config.yaml
model: "image captioner"
dataset: "regions of photos with short descriptions (Visual Genome)"
train_examples: 203450
image_size: 64
crop_scale_min: 1
horizontal_flip: true
tokenizer: "word"
vocab_size: 6471
encoder_arch: "vit"
encoder_norm: "layernorm"
encoder_norm_position: "pre"
encoder_activation: "gelu"
encoder_head_dim: 64
encoder_fused_qkv: true
encoder_bias: "all"
encoder_qk_norm: false
encoder_layer_scale_init: 0.01
encoder_parallel_block: false
encoder_moe: "expert_choice"
encoder_num_experts: 16
encoder_moe_every: 1
encoder_expert_mlp_ratio: 0.25
encoder_experts_per_token: 2
encoder_shared_expert: false
encoder_patch_size: [4, 4]
encoder_conv_stem: true
encoder_layers: 12
encoder_width: 192
encoder_positions: "rope"
fusion: "cross_attention"
decoder_width: 256
decoder_layers: 8
decoder_norm: "rmsnorm"
decoder_norm_position: "sandwich"
decoder_activation: "swiglu"
decoder_mlp_ratio: 2
decoder_head_dim: 64
decoder_fused_qkv: true
decoder_bias: "all"
decoder_qk_norm: false
decoder_layer_scale_init: 0.1
decoder_parallel_block: false
decoder_inner_norm: false
decoder_positions: "learned"
decoder_cross_attention_every: 1
decoder_tie_embeddings: false
residual_init: "zero_last"
optimizer: "soap"
beta2: 0.999
learning_rate: 0.0034
beta1: 0.9
shampoo_beta: 0.95
eps: 1e-08
precondition_frequency: 10
max_precond_dim: 1024
one_sided: false
adamw_lr_other_params: 0.00073
max_grad_norm: 5.0
max_steps: 9300
batch_size: 96
epochs: 4.4
lr_schedule: "cosine_restarts"
final_lr_fraction: 0.1
warmup_steps: 1860
weight_decay: 0.05
adamw_weight_decay_other_params: 0.01
Rows from expert 1 of block 7 of the image encoder, named by matrix and row number. Rows with one number belong to one neuron. Each number is 128 + 32 x the weight over its row's rms, rounded and kept within 0 to 255. All counts start at 0. Numbers have three digits each. After the name is the row's rms in percent of the matrix's.
# up: expert up (encoder.blocks.7.mlp.up, 16x48x192), inputs 0-191
# down: expert down (encoder.blocks.7.mlp.down, 16x192x48, transposed), outputs 0-191
up.7 096:099104140133110193125109147132161101107119123101155112161179092106138132159079126137133205111150080160128086129131168084183092161135131187138083061181107110126098141142144119186126146135101155136107143196151145194139121106167144137072128122138182122147092150101101075081127133132136130131142113150109115110089123141180087137172127066188095125120202131157121145124092179171141085107184158161133182156142102112170124077114141086167107083054147155119135160086137175155121080050115170153179152182115102079140102129111123180170105116110102077105098169140120115103139150129090081083
up.8 081:118145148180114129099137154119091228117136122109145083189044119169148172143117110120124126124114093050114092077161166162157159164127125121130154116094159105070128180142137090142152102130107164106122153123141162121122155146151222113139092105071133205170157138147124119183152155106177078115207072162152104132156133116183133195103126114142109167114122113115088155139145138125144149101118149114155057115104137104180110109111169144095163119133087160096116122081196111116147173125178112165065115136121128093094128110143154121084104120155107169088129088207111136111104075112110082111
up.9 094:136168145118129093126136050128146124129091163129077147083106137143088211097172174099107148097137128189107079142112118104149186136152113154164071058118111149117193095103114116127122155131109087170130191150177150178115161132125137156121158189103111126194109154121113130169094132128187142134102123126073117130097105154131085148114111130092092053178123126120087142146077183196151130077169157160127129158098107132114134140079131136114119172095171136061077137134163113097116117192136199094197143091138132144114112176039124119141149087093114125107107108112143080107119097110111101151
up.10 087:142180098162142147091130161099158160095145059138144114136142117107119107145112106139128162222131106039091093182070087083097122157127111143046145105063133140125172108094105121123112118113107116074133151060155115087172177187122111132095105062120144145130120162122128140164169109162110074117162083125193128164179091091116170125128086085136103179081137184173128143156129097114107206115135173094097140108141142108158115112147094169168083117106143108115101151132085173153115131111125147121111187190123129163150085134108148106072105073124109124109170156129127096133151109067157097148
up.11 087:117123145105092138131123067174187119166154133095134126114162124100114101127153163142158140135175132024095126103131126167163099063108138133094136110123183148082123165102215074088151174148105134133132077124101161139163136133140108157089175169121113129197095153126161140091156172075139131158101141119037127144087140093175177154163111079164155139157159137096161123100075182077120100100140127119108146120104138078111169122125146194152164100144096147155153171095054126126133132147084130101139133180122182151131146150125057115093088141083092100086160129077114079088134125145167140093
up.12 080:165161126165115142206190171144135033157146077118109146124117146138152106083126101132151154098136168099136146126096163176096115169155116123218177110093129117101081161130134104092150106127076177129160095141165161079090151110085137142048135175120137151140129117158086171095051155135153078150144081149112156093139125121141138153077141120107089143081118143115145141180092103129152116126118170101128138145127155136088116170137103137075055158132137130073116114106164146177114099148112114121172124109204126140120134111140152095123143062081148129118182132149128040137108132116041076159
up.13 085:135126109127141109156143119151134112120104128094072166180131120124118136134083152105144150209122102139119140069124149102133141113128102096192206101161138150105154127101100132077102122122142109193105136125103194137132153122160144104089159113129157148113084097178057101104170102123083106112143121069109119104068132126154123116123142132145079109210078151115123185149076106084062134156156165114166129110133081093148113121113065121121156097114155098147121089135144082076097109153097057078192123142155132163105113109155177157092209161141126168110200156071089134147164159123127196180
up.14 106:144156121068183156149101104175138159173108084117139131145096167098102107124119173166166136161129073166177061138160157154101130111141087162197160093138125094165121121101177108090128030134166144099161107129109114081129098125114108091180122130133137148165108120147095153063116097142086125103127131111120113149138122125094117107121179096031109109088108090128176098117140129171105152110164120128131100104147110101159110156114152150129055137115145121170137134186209189082159140096136109172159135121166112127118125170211146151120089142138091089090142147059152106077107204155176163123
up.15 089:128118125105117145082103095085113121141170131127179141117163121076178145125105111176058137148118129100135156110144133170112125151178049116065090132147142107134101108185137105052143102158111133138130069182122138193158124188091160048123170103123154125116117110097102061113118159132123147118121123166121165146064090169140186140145121146075148127071135193141119107146142138167118149201166106155148151137174108078116140116115087132116157100150168137105092216149109121176153159116104171061150151142072104187148119078105126177084168135080108076138123123183119113097124110160149106128
up.16 088:118084177132096096134078075097149103131153132123177128157055210191137147158156157139109100113093137113065169158116151173136090098083171121142120066110162135115140118084169143137177103108108074141118069128171166118138140124104156148147195118117144124120119112089118130123139176172168097121149165152148129130173165141141180205107120110071139062160137179122145139168148138143159096212097106136169123136112144079117186138146104138155168143089085102109137105102146146112107157129118113144118110114096155171173119179109071153106145139091118184108183077110090090081154143153149060072
up.17 130:112175114108122136178161145150155100124118120106184151084151113135104099119204150114133089096200149119112152104109134129130123083163194136148108154176136147091096077124068163113161131126138116151086039191178083142097141076089163138119164104122108167104074074121191104112149147202081099112195154103127146111129185149071123131122132090081134125132135093124177098113113113145099140114140134124121107193164115115112170143092157098145100132188141135132162074142101147180145174095117187105085146077144184195125126091115107148130146204111098142182108094091160152134102113139119117091
up.18 085:115193148095125135151143191141186129130079140147131083092211158133046078116135118125146126102142134138078089145167074116112130122145143093184143147084080099118107163134159094095145181177135157138145126118159082120153210128139137107178102081118071190050168105122100081109141118128156142118108098088155109173157154149111142161154105101130160150125077100093161136113096068085177183129140125146119160161154144123133150098132161170098144090093183092154095135137151155126173153107121103125112069106170197076154159103128135162144166121146059095097149106140123176135177178122105123153
up.19 093:097091169099111151097079116132124073122146104159142115074132124113124106146102185140174130128126120116076147169187066130093074138101173219109093030102121129134138134085143176109166101137149119086186118117187112176101156145084110114162175135103137128140179092170114189152097152154095054155194118053127115139155119113142073106096197146165113140133176140112122109071135103173109157095111139122107139130107161135120162177120119128149050150126169155172103117142139126168117083099148156136146218115145093168205127152105123088140139123118124114126134145095148097167119135136131124152
up.20 108:092070145082081107090102095123103103085124140111088169183113171143102107089127136102188153103157106074085106172177143123155109094144109106153148166112128066106063174164069169141117108142117105142161162145117142176114144158124148118079143177142138174092121124149132097133172140140108116143175139162175128159139109125142121124089189164100159121127141142156131108137136120098132136197066101120106117125101067180146179101106076124165120115112102123103154143120157110083147096041113159123208108134086105069127141099145079186109048123148100065172121145122151156120129164051096074156
up.21 094:147100134164135172113176130093116158132078162114143144156078045054066120161156102151121117115130118189132067075120067151119128079079155087127147167110148168112117100108120070185076140186123186106124146127143054178173161092116146146090150101115115130148125075147133170129198136135123148107096090083105085124111130158139158086104131093110146127103170126116119193125131123076050158113078065130117111101153149093173111132132101118186172115114159143105108121120116151148147173163167158131138113158136135093064151179102157172090135139171138174101162119152098152116161116172160134174
up.22 093:161108142137103110143168163132124165119129110132158134153170090120177178131113136078130085094096101143154123158178131102146169077099113162112121082098171162110083117106141117118114169165112131055150159173126146140191145159130121063145133089115128166110115061068085104123096141172145140142082107145106192121156135104120101095171110109231145089108139179135031120144146139204151102164184201082164115060099138119115121117127163148128115159115124121172098136114177142146161094134139108161109063171097097088174149131147090069168133128089098108093150099160144156154142089105109157153
up.23 092:113143142130142126069150138097135142094123142059101097109118139092171142121104149127189117092096108122081125153140152119131133147117129161184142159194119199157131142190104084135144135123059116169137127078110143167155135160073131143060139148173150175123154136127211114067140110124099152077061165051170117062136138157153099124155079089156147145137134110151136116131078161116113153154108158136163164117171082113123156181093156082107141121117079078136109126115140125118082092103154038132171098149108087065103156122102120194156097102093141104161110096198140138070156132158126160127
up.24 075:065091129152128099151138139148082105169137090099153137106143085178134118185115189101106135136114075143109156089163049161083133116121100187157128211128133136184074082099193156104098125086100143189129130110109091146096120091170136145116099133120111098186141114109154121080119178095083143111157132187089138180103170103153120122140132128145056177101113154165151131097129117139151154102141152164089128157081188122080102114149133203128135147158128124124124176146086146071080139138166179193091105159154104150164119118074089082119176098133118090112138105125116077105125118134152083071
up.25 100:104134130077147159087146167129135163076134074169156104101183116122037090088169115144171103103127124121164156175121108125068121112126130138096144125131120062122167137117150117159122083127082134114092145135089105083135095179074108137131087148083138152089108096162106096123108114075157137147093076086208207129190099172119113157146187152149122118125159091133154105122158136168135076091143180123174128100168120076138081119153141152132121123093124181118119061165103152093124089127147134134183119063065141180123109180144118142162155143160159194082162114139080130102089160129117125179
up.26 100:088164136151127158095145153122108175100139133148068066163098176119149141113114176132110090133072128124120144106114188179053163144128133117158190106134129116136188171140176139089159148147140201128144121089096144137084118134127214129133138145060172107094160123128179117153097095164141121104142110108167147198129130094120151090155087110145156119157184084127112200110136131069089119185091131142119052043127089165064116139171160158150129139160160139102143079100194114108096133150124144098077165152118156064111178134131113156144102153130130121134141106190122135107093142115124091165
up.27 119:130094157142090124138103161102086092174130092123083138178115113156119136204115100152086105135092115098112128085173161112163104194123111112136088159143081109096144186122180150134078166128174143205161182109113062138090134145147094164151163084145126044134198118095135140097136166175167140120093108128148160107101118153158135102154145125133063155063177133178092049106102197089107143093144074120117201114142080110082128119141157115129136122103096081117112151117135153078132098097084146127177125180154153142120168086117159167121114082129149160141136141131103178090165112136120162133
up.28 112:165066155153174092125171144053139108106113144147143069049112115124155076115112173095132142117124120101132182165134101149115123134179056112136149065097162094123142131153075093188121096108137174138163184141129143127172128177117130173148141123162144112116162159152125089201124129041187163178120131179088094113125077108096181110127126118102134134128146108132132147129127165099096145041081125104120073148107109123137121091166153118111064122099135169159182102141133105121122100164141127117108113117158139135101035151122084099114067125124128088170164124153165093124120110151151063184
up.29 105:104083107102194116138150109100160147092123111137128138157140161079151127198131170151141099125178132126101111072140122188075125146080080072103091082137124131117145106198174102122188143149152125130176132100101146112203120174138111080083119122108147175129110132138123162082153101092131104140093156136169132153156164113141137142119113123124130118080091113082130140068175084152075152122131119092189102194177102039168096085148150120130106111138142116132189109081141152067160108130179097151171090065099170093149125165154130141152124121100198138132106160177134104180143130126124052097
up.30 121:187149136142167074065116136141151122115122126115139094031171124098135097127124106080113100153069143145131108109144137136114141178122090132121115192117174090158124156103105123138159126107110163124112063127079153131119086152153184125104117172107037130117136145146141050086127137128132173150141115145169168138109055173148118158116112155126078110127172161139151128155104157134145143118163152154167174153159098141112106151113164097145076093098141091127156123128111191069117152080188113102144156137160159113170180086114093138064164107127065106216063158190145166103161164116095095122
up.31 109:116115209152142139082163139087133093080083147159148069108138135100157185112093125150097172069163180208091170171125096140074207144169095056111106109109141131126143151139089109129138132095113148150147164094124189116181139145101097089087082154089108185095148146159138137161133160138077159180119167101102142141109082109146135131106142077124141144165106133120137162118120100093153142147142161124164135147172143106094183098140174071100155122110101072167104138171126121111178077130124026080149099103093117110137112142107060109150130141161180110133100108150158124141189147124123095158
up.32 085:156169131157113130137136187178190126129171115138127123104104109140081107073041143114151120089089126171139119148165071100157139162041178083163152165121074162127118090164134135139049125109122134146106191126133057138141172131098138186169117144060130113158109158078086187080120143098115129102095150129078172079109123055137135162150145114119087146122118193114123139094184131097145112095109086154111143191112168171119147097089132150113086093169163135125107089158104142124180146106113178115091133088116136094159129128134180151144126136129154184107128097172183091152102108095127158155
up.33 118:124162088153125214138115182110111124119127070109109171101063114100124137165094148078170107143128096155118095159131104108167135134077134163140114084162127159093090125097137144162138118140133175146106164158163134140127101183116125157187162199155104127113133149114139108134122150135167108111088136177119102077109170056055108101147173114192135174113130136114139159116110147135135093128121149086085142195092114118138169071089175130105132158142127147114179133163167186120152132060143135148086149086102097112067099020115121201111080110101087120098128179163128096114120082100155104176
up.34 117:102138196174148130134154099132144179201089108146150146123138104158128184092155108119157122126146135183139139120095112147215120150060110130045118161165140210128094078137099133142147183148117091171138096171075096138112130107164091147138147140201157133158169104110048105142175143127164143115085102166136117154076130147099131095083135130162102048127071095113146180145102178124134129123104137139127136147137123138169148117104153074070125147072155159085085133116119133111140064146149149087124151144205138142099152103055109124171135143164115109112145165160134133118094135129051152111
up.35 109:079140101143106103112152177072133134115093096124098137187087112086123117141130152111140125193109062094081149122120103140101184129145147127144162136069077094167110181171132137138109108151079130120195142153180193106143137122179136074111076105094185101119090098135119099128144103097096161036074145101126126152117164104109204110096130159120132153143186152154126184121127106168143122169111122155126138063111091063181116175127161110168074129128117136144152081047186102127152134129182155098152131133134144155112093131130129160187099162156119145124133099090162105147139183136109098194
up.36 101:157162132132131069082144126075146168107143131160093083124087151092091158176083150136148139115110146153127138094156148177110108144094142138174102151083182157117145088113136089131118100132121128103058096066154057122114126067165112113134092174142141113129161142128136105131146149194114180093135158116160111088095171169175142126091109127092109147086130108066088157050150112096111121163112052089098167071150135100147107150102143124098093117109133090099112095157047102123133134107140105177103141173109194061180179146086183138079080154084088143163075135142171149121125118141133145169
up.37 104:133097109068133104142116127111178108145169121103121125160149145045124116132132145108138107126134169124156177157107112068126121078119172150139208100099126148145112177085064162145108171145109107122171143040141091108140132114084091144150140132159091145107189149158192148098102098109148142154130150097091146126121127060100120152107160129124103131078073195102134124107100097119100083138134086102094113161187159089101159130113063175153098172117140182117167188141049118144126105133131106084137117184128096162124113166093151142159169079111185089086106144142115115131088125096181084048
up.38 112:112119136099134144115074100132143100096109115168112086068114107125141098149117150112183160110181156138093149117142083089121108090142170232093126107169118204201145133110099135115117087119112101131138042152178104126102138082125145108167163086140132110126197116158135153142150162232045094113169112106107111101170107123072075113162154105155130074090136119072109107131124097138111126075150094140134122145160052133141088121084095140119141121100143102170082092166124131127156171114149137137174106111100077145185159088161158134114113114165092152141123165104126132119129138069162200120
up.39 107:149097146128117153114115077127151086160144106178095127092115129179150145087115147114197158131187108118103135118108127144223118176143146124157213079126145173116098133083130123129127121039136085111079204101169113165127079091159123061086122116151167101163127155081128168143118106098098119092134175122126175204105141178114114116096104118104130090088130136122134154105098173167119143109093104126067120119173145136178095119162121165098083098120070096147139164140152130092145127106147159104103127122141138101076127138151128154110159125115089078142141126131174159140004072088150161123
up.40 097:140114120142110194181178143165130163125107116147092098092148101136154178139092123121155081097141098081136152133117117160110062135154108168164100197129148143142112157106151100156152063147132122102119085128063140120136065116160125101172135172151099125135053208115112080094159184172157161144171105103211088157203181108158156094094131129116130205064087144135114066131134087114070167140099128129125131130165153146202143116134145165130148078130185165138118153104092113131117104124070147127162104108100166170169121109134147140087130151103161159108101120120089123206125109118127136139
down.7 091:139068198169133117119136141129115169177128130113155087123127100125144151156127076150136157123067126116177133111087097135192144136113114128112086183135158093149115159145135162147095122109099114160061080119185135117126137139096099183184136161177123095127147094154144118204154122124105133124104096202119136109176171116093152148079166073178085077139129155138156153101177194121114115115121188104110135128107152163134167196199098188117189087131135074166102162135071200164151136107096171167119113143123072145150149107110128151165167114118119119087188126138140083080110124138156168163
down.8 103:107097113137108053113082138148175114166143146096161162144103124114136108189086119104153126147175177108099058128132075105152211126144160191130154129164145143134070135109097136189088097120109092132174144097145160126115100151120102123152091121120196112117138117140141092114118130103124155122077131065172129173153099105178123141188068138127155106140096141133126167130152094127141123228125125092186092151128129139192148197127130091142117162124112078121185148152132185122140108024097133132140119115160091156069090130144141123130060155171085090148135103150201151171129138104102119112
down.9 096:133088168123147115133091082065143173150166101151079116134079118144077142111124110136138142112150113111095170110120189182102116167158108171131215114155124081160181087141134114096130128098095092119124122125120096153153124115089076126099128107106175155092140094084137161075119168139135153098113096247096137118120049063163150150200114109104118090119121119141170159086063133123176064060110125092108106117107188147150133098180160129162103119128150152160131155120140126067102128127132187097099142146122100121178155175106127148178139101144103153120158065117155116115092177164110106102
down.10 086:080140167090118166085133123152119136101111115177187159120110167159103128113173124098111150124094192146125202143122077167067092229140176132112138147100085100152076132206089086130157164142152144141172151128144113134118170138089143121152138183116174129123084155091081161104142205149153127147047094096103168116116116120109077134140098133097115094041113164162091131092138144142129164145081143081149098110083121149082086154106056126046106135122138119125128110151146149136097151167169135127089138163114156124128152096185173125105118147139083152119132177091113132091131124135095093090
down.11 096:126151093114128129171106123118123136136143131110147152108146098109088159122128091152142096096164181152120053116148128161086091090099050146143167183068149124122080150124105161122144098058132167071172090128193169190134183116113138133132138179154132162169128192168171148081132176192118123127159128146149125118178127111164181131179167158165101135122118108159137137087127145079149141059094142113113149075142153129074133116089149104137132128081126086136149176141175192078107131056124107088121156090125141143137103167130171132124127141071175140096087126172147143170124159214131188106
down.12 083:146121085214143192112105078127128102126105129126139143084123148146103186157105099184155184113114150168161112148084126147111164176122087138134078143143079145127114107159121098143121061118181127131139129112104161195125139126170135121143133152138132068133124125104184136089144141111137096174145141101119077116132109132066071159123061174170123181057128188089175084135080159089112087120123165124166111181160106155119157148129094097118137111137106119129184114180154051092118149150056131139120117172105126084158100088077129182069106128090119141184078117132093190124105170126095151127
down.13 087:106161172086093142187153096086123144120137160112067131145176120120108076171106108083150157136130148114143150177134156117047133168140131162121144087122070085102075153122115153130166101122146133118129169110111095189172152159138164183117131068156145170144188135107125153138117097100097152146068132163158121079158122136143153183109085137186121156147127073157083074099132093176170090098117101099089145077104130146091104132117096107129101168162114152160074114111118096130073099171120109091126179145097061107193066135096159123169104126091163192152097160146145196150124135142104097181
down.14 101:030073157112095105176132157161126142089075130102071195116154120157083117128086145107136124121072182084174127115152089107084147152117165146149158156086078158097080128129126113166132096078142147126159111079130089091140161178166143106132097177144101132135155160061103113125138152169113107157150147114171193111213128119178099080150195096109111128158192084095135114105123088164143145111133061086121154114143102119063152171139082166173136120120131123115102104104122179135144130144138095071117141162122180087126126159129148142079084115166084137102140146083097118126149147167141101182
down.15 102:114137135094114122118159072094093132150142173149115096151096122143108139122121084179100152188163129171126078160113123110139137143155154181151179115119128069117094136129109074109117129136150157066138110128135156148110159058122082125127147156134093151072140085114142084071175116121168108148168114078113151143114132161097151051106153102118140170134128167129090156093213161179122083064173133059058151117127123154180151113088186148152146096132123120154137099128145174107135157097125146152121151144161069115107147122131189160102118114189168094117096062110130108152144076007112144121
down.16 099:168149066182155160096119125154139079148088139146121165135111171150120083105119118125073149147165101104114103140085098106130093119163149125164125086109116164113054155166122132126129138132090147083145140114141146143093147132138108073103108066142117107101086093125195101255142126118138127072148118128091118167129109132158131173092071092084193145128161153135148155146176115159090007101126170123156166118136151112080152190076108146166186156145103097137117136137131119113097092141120134156146158126119084161115148155115113076182121084194127116163142114136123136086159101134178107201
down.17 109:145182050173159141172100080157144153183145091139086167169101185138121186140149115194142148165081058008138127114131106070102133122128129124106107061129101136151135168118148104075108196143124137127148131100092145135086157203127153149183107094142098091137163141133104079138088137145138097129113144117087131159157175159119130084138097164107087092157131114129065086118097137091120156176074114149101175142087150095106127134126162136103121112157115125101137070122132126181131101088149107143133078134173203140128148179124093085105137134085174156135134113114094076141079131120138151089
down.18 095:177119112125127154155064096110157142111187136157157139094110117136175127164121114091165130105102135138120119148102130127125081138130196118129165101106128142169106101117092191152146165102082098118168198108136197162147158122153135145135094084119176181152071085157110119208074139108100169117119124130073167124153155121132095201142126125077110183130163129138099141097092119134141138158119160183110174202136116184193124162157135186100105106097078083150132131168125173092132127224088137124123173089102144087095141053089147103096180140133129089166171120136146153093108105127140106093
down.19 094:104168203100154154164143103153140124142122143148141114168086156148043152182129114134150122095082163129175140050144080115148109163135157147152119083118085142141137097134168100090111090172075174130124131092066105120108125150185049117152119161115077147148094168121096179188166114104161139141087144125127106128140063091114149039130181154115103128087074126118108189094062117116119111174147122118147142134143072167110089088101131104173115115159047090092153115109078082092155152135084118156124131140118171176124143109189129183118142151165134148157089126142126103132083124105111162138
down.20 109:178106168156092141137129126100130124175105121159192202126164103104101152108070149109178120079158154111134158081136151134168127129131159129152089119139121145129168107135109123137108169103096147198146138110134117169120155135177230103174160088158117109114105130154135093185121094174171068146115149145132154084163142067125170091089176136091144115173097139085113034201095120110137181123153121154176177109100122123082128156117052117133156117107101119091135102184139148133171135131122122160117166067164060083078138098127163134114116153090152138168103092119096170121131096086117081160
down.21 097:120121095061109128162132081139047116094109126135061166103165156136100151124109113112151123117078113140126127161090119114145125111168180137139125100152156149159125141171058136190140168122193149132066126112147137123173023134112074114164128168123133133116124152184141122102140105142125155148127116098090121154071139120154150132163078114096092070145101113142151124112132122161170167140126104152157100141141132157145134127142139090041142190145186122118092148123099142144068090142111148104148097109174169116154104169130075159093104106029123106155129252144100096119124090189148147119
down.22 100:151130145138134124096181189210159097137139127131164096110109109149134182125123173158121131151154141135203116123159170154068085082139120170145156135150120145098206166144090057188114077101152116194076089142108116139108176122089128113129142119072113107153138147137075130206087100126135158130193076125157150117135129151063123200137121144103091139130160155108175131122124154172134148114113139129144096148120139153076162131087071133165119173124142111131187130121165128163110143128085162090134116029077175122146088152170076121180173147171095143125135121139143138121053120123150127152
down.23 099:107095168115111109169085159063136150154189149098079160126125111160132207107132116171077125111172135148108154145095112150083221099114163155149155187129171160101161080119100161084100121127133116139103112108120104134118102110091119129165138124192137176126109142149159146128151138119089105124131072120122172117101164174134181112106108100190141122175095160103135144138132172112118240105181094144128164082116083142108120116181160088092140106157075108134091105132135112105107124088106127138193151197086157102141168123175107096125126191195116154174099100107097103122180106120158064115
down.24 084:076107140159156113140208131092155120119144106138173091139144119159093077095149158159141091090169131085048087163102188177162141121160112152137081053140124133143157127133088124128109114119140162127104102126166159131152073133090152156089132105113150177201094125171156094069138122128116114077143118107063088146129149137167137064119078091123158074123179129135100147176126092135148064126156104054072149106126138180101113183113092193135108100091082143123110098120129155081158116127189106177111080149151161134135145110076152133084081160113130121087122167074149137118100169138157162155
down.25 104:094116101101112124143135081131135104114141153127148134092167114108162126099140125174135129145072169130150091066129129230084150213080110043145140110127147146121100133108126138129154065133194061197123128136157083133158137152147100122119142140113193131138143060074107099134110157118085140182073114092145166112171170136138095131146077122090110140111088118143138102117077120150127137091171077096163127122158158111070154182113108157136107060153125160082118096108112155162153103198139128173141142168134177151082116125117155145193169127086139100116147093184141089113144071080167125116
down.26 100:162148090130121105092107176077139135128123124128082085084132156131158087114178116149146092137149197186106147107139162124112137134165186107175127096180201121129087096136060102154167030137124151183131120088167136117153105136169119139157120129080167150072077135127136142120179116117178073125122099132117134134174140132133152072116103092177115107152035131155046102177123123118121143124152138138127049127124132124222088174150079097149121087149142185135139070155154123199100113074149109135106140123119135138113135134139160134160126153077110104115108108138091179133188132098108122128
down.27 105:126133154111137184124148106092153097147083120109118134154123146101141101102143145140151112135125173098139182148155117122143148162169167177121124250127162142154132123134075148173107128091155187099099120163142116156136110047117110085116194104125137131106102142140172127074124203086138161118103124108173147155147102110120158214149106084152121126149119087141144173095149094057155169097125103138135152114148083158168099138053108122120119175104131197124165165199130096104105144185149096171139094161125103222147100177137128087086152170070135144117072124150125112149148143120160107173
down.28 102:128113101096125062080161135164132142059157107149129123043113133123124152127078135166098106110151156128144128089088114083188157201156102160167098076147141143123112139112162116165162074130193076071137140111169104135128079130150175126111128132113167110094109086098143104075097140133163147124096138141236138102121130181131153082133116108120133176151149130128130157099084132149126135143112101128131129077160181143141114185165051102136126148135146046152089133032121092087068111103152133109092144097151134113140108192091128147147159104123115163091146164142165091121129059098151169141
down.29 104:153089165202135139132171148150187128132121149161130095148125144151157128094092123117091084173138145145046117208092124153185155160106127138136136165136085177141092107110149175098113091148097168111149164049144099098136138103164149150099067114135163137091129078119123153139097130125115139112186168143157100089143133131148101122145030103150117206116166124108130129095134166151171180102103096156130176107115186116106076084045065125090102104150135111145104093093100098138125126149147067119125151199166137151151117138189127154072123204144113094096092110112124148099130106099100143136
down.30 110:117139148161097097128113138107120135135127112146162084069192139106159133180187105126169122105086123092149157130137079110074166077135080086128175218184127106074146109141116171100145106108125127119176147109154133173126098098074120079104102135162110174161127175134165148105163164127139143122142147127161088109109150167104076122133106111104136153159123150143103130184119138162128167132071135139095107152094184111134153101156136140145130133177109124103083063128149149092083142152139086161091131154155125097117165110118135142093114096187111161117079001171139102169139086113154016178
down.31 094:131097119153137114128137127119104120161204148129103162112114112102159107204086112127146119102187097107102156175155147131185136127139103148120041111155107096105122092140134118122110124097190163098174094185100098154095103125080196115098098086091156107105101117063070112141124093134095106095133096169122181170164104150135155116102116122108112117129083104107096076164139130154138144114140151170119145177090089126140133142106122115102037170160110090113127052144087065139165132049121205124156174133156190153155183151169149128199109103138108134146127113158163082155082111138100128078
down.32 099:134184097144139111146168085129093141080095175120179106155169162114136099162153134111100126116077129190112128154106136222156186130111134075107145132122133143183180154121124107123165166125168093066132088116108133196156076177158065135153131068139107123096138157105151069185123093083147080087069167085119168169125142170133118148120139136131127101122140113077132105134053128114136097109153130137148105142125129105167122115101195066136130096174115135145135074162110123108141133147089076106192174099140077152089137108073136109127126094132067088130137137165083137174156186165135079094
down.33 113:131125115090118153209082112105090128178164119121176198122037138147082113146114129131097124140101131117188128182120087091186182143113141141063151071127091086092155163132113115150138122134146098168128122146128103135098115148170111142170105130125112106115030155098109141181137143138127136068130123095093161169156127162111150162134201136163095176088120176135118182091134119098156113157099142139111175151103123080207078146101126135113103148129166101135135140114165100115120106059086121135137149055090096177084139121087140168173074086149132150143179180153100102112087120141094135170
down.34 108:159160147101142133120091162135169124092075098118101080016181094124123127123111111139117105104133149148111159101108147134102067060071102171110154132086188100135145042128100113140132169146089109168115140119111171136143159149110062166140120162152168170106150128158150123130067152100100132129108152088089114190087155107094144113102140137143189102159156142121234156117230161166118117128121128101095134116099129127153163101185098113094148139120172166146141128172125163078202110112131167124161104143146123138101137145109100102159179118091107111156164113143205122099089152098110145121
down.35 095:168180109130136137116111136156129181065075157119112132132132124174085078112121123061110133166143195136179110150111102098148130140086159108127107076153144073130085161158110121118146154126114155190119083119123094053116073099134122152150120078134174095164081106156122200189132152148134139143151104072158180156106071203118104041140127132101059128133077147138113157155151098177119232110121102168115098100114127127120101153132130115117112127124117149133095193102085115182097114145130086134117183212188108124105126163163108112139108143185130156113119151127144135112134145134120073146
down.36 096:096166119082128155149140105128133152066144132129126082118133168164127116141114109091149146080197060075057145127086126108102137080106159118155150163181067155121101091099090086140124158129118146169143119156127145131118058139181066083139140169121158124154086119149116160161143069107125114109129113141082156122147119105186137175177113090131200094167165074149152106141136139128138077133066122175103088150092147121140078123143160129117121127162069185103155125101180139070115122126129100158107156143132195123051181130134109091085125147154166183104124147159069138112203166158169151128
down.37 101:170131102071117132172112131152156128140155110097163105166147154164165145113098130141060122128113142154095148123127118194187134099205085078077108111091183141123132152102087203101086081086109115155112121121115135131192166124135177166115152103138109116183111133179156151076178141114131109143108133129143121123131127139137091230133126146141116147143098141137140061161135112081111136111107147093143127131154076090094148105124048139135217128177140117115091101162122127072100144077139179123127099147151146106069119146146135136149075037162161059128156167115097170115084095119114154179
down.38 101:133151155084133123188105103134168122119172158103103132140094088089115145138074185154104114120114056111200125111135113096148184150085131123149097108106087114128135151125081126080135067104141150141208117138143164108148089107070081131091151152144095175109141153114125108159115149158150087147068079083070153105172075086152140111108220142162134117098172109106099121138113063084142123194161131113154157138151112092080128138077161116135131152123132098116118083116117141184140158042078119068119125139109154096159161207146130172074131171149111114158142146179133112102142157088122168158
down.39 101:056083120066112132094075185140082088073090090148055120182144153127159096090124179138092141121207186096139144089112178094117066128117109095100109120118161141131134110118183138101135157139126139134133133196082147188165122132127142122164125108131112121181050142115092079154147081135157169124109133138155132164147170149140111143130180130108131163131074090096167068093081110135111101112109113109126124134078122139096086118172053143159119116125141102187134167097099122148175123080096088116171084113147116098139154152066143075145150127188155139127160176053155142120130119168111145118
down.40 093:126182080147136109085146095134156134110126193163106164128139094144136071136106171141074129129136116137129165053139148168084153125127040067141154107146173128080123078121184131092171098116119074110117172147152134114108136159171195108098109097103133136111114161116165126121195121122104142189102124129070116122086103132149145080140103101097157120114107168115077168146155185134128236100144127154097182198155082124127109156119117137038047185134133150170145124114098087138121139139150129163117133113132073125106147118140149164069095166129172135135177090156097112098130108157164114131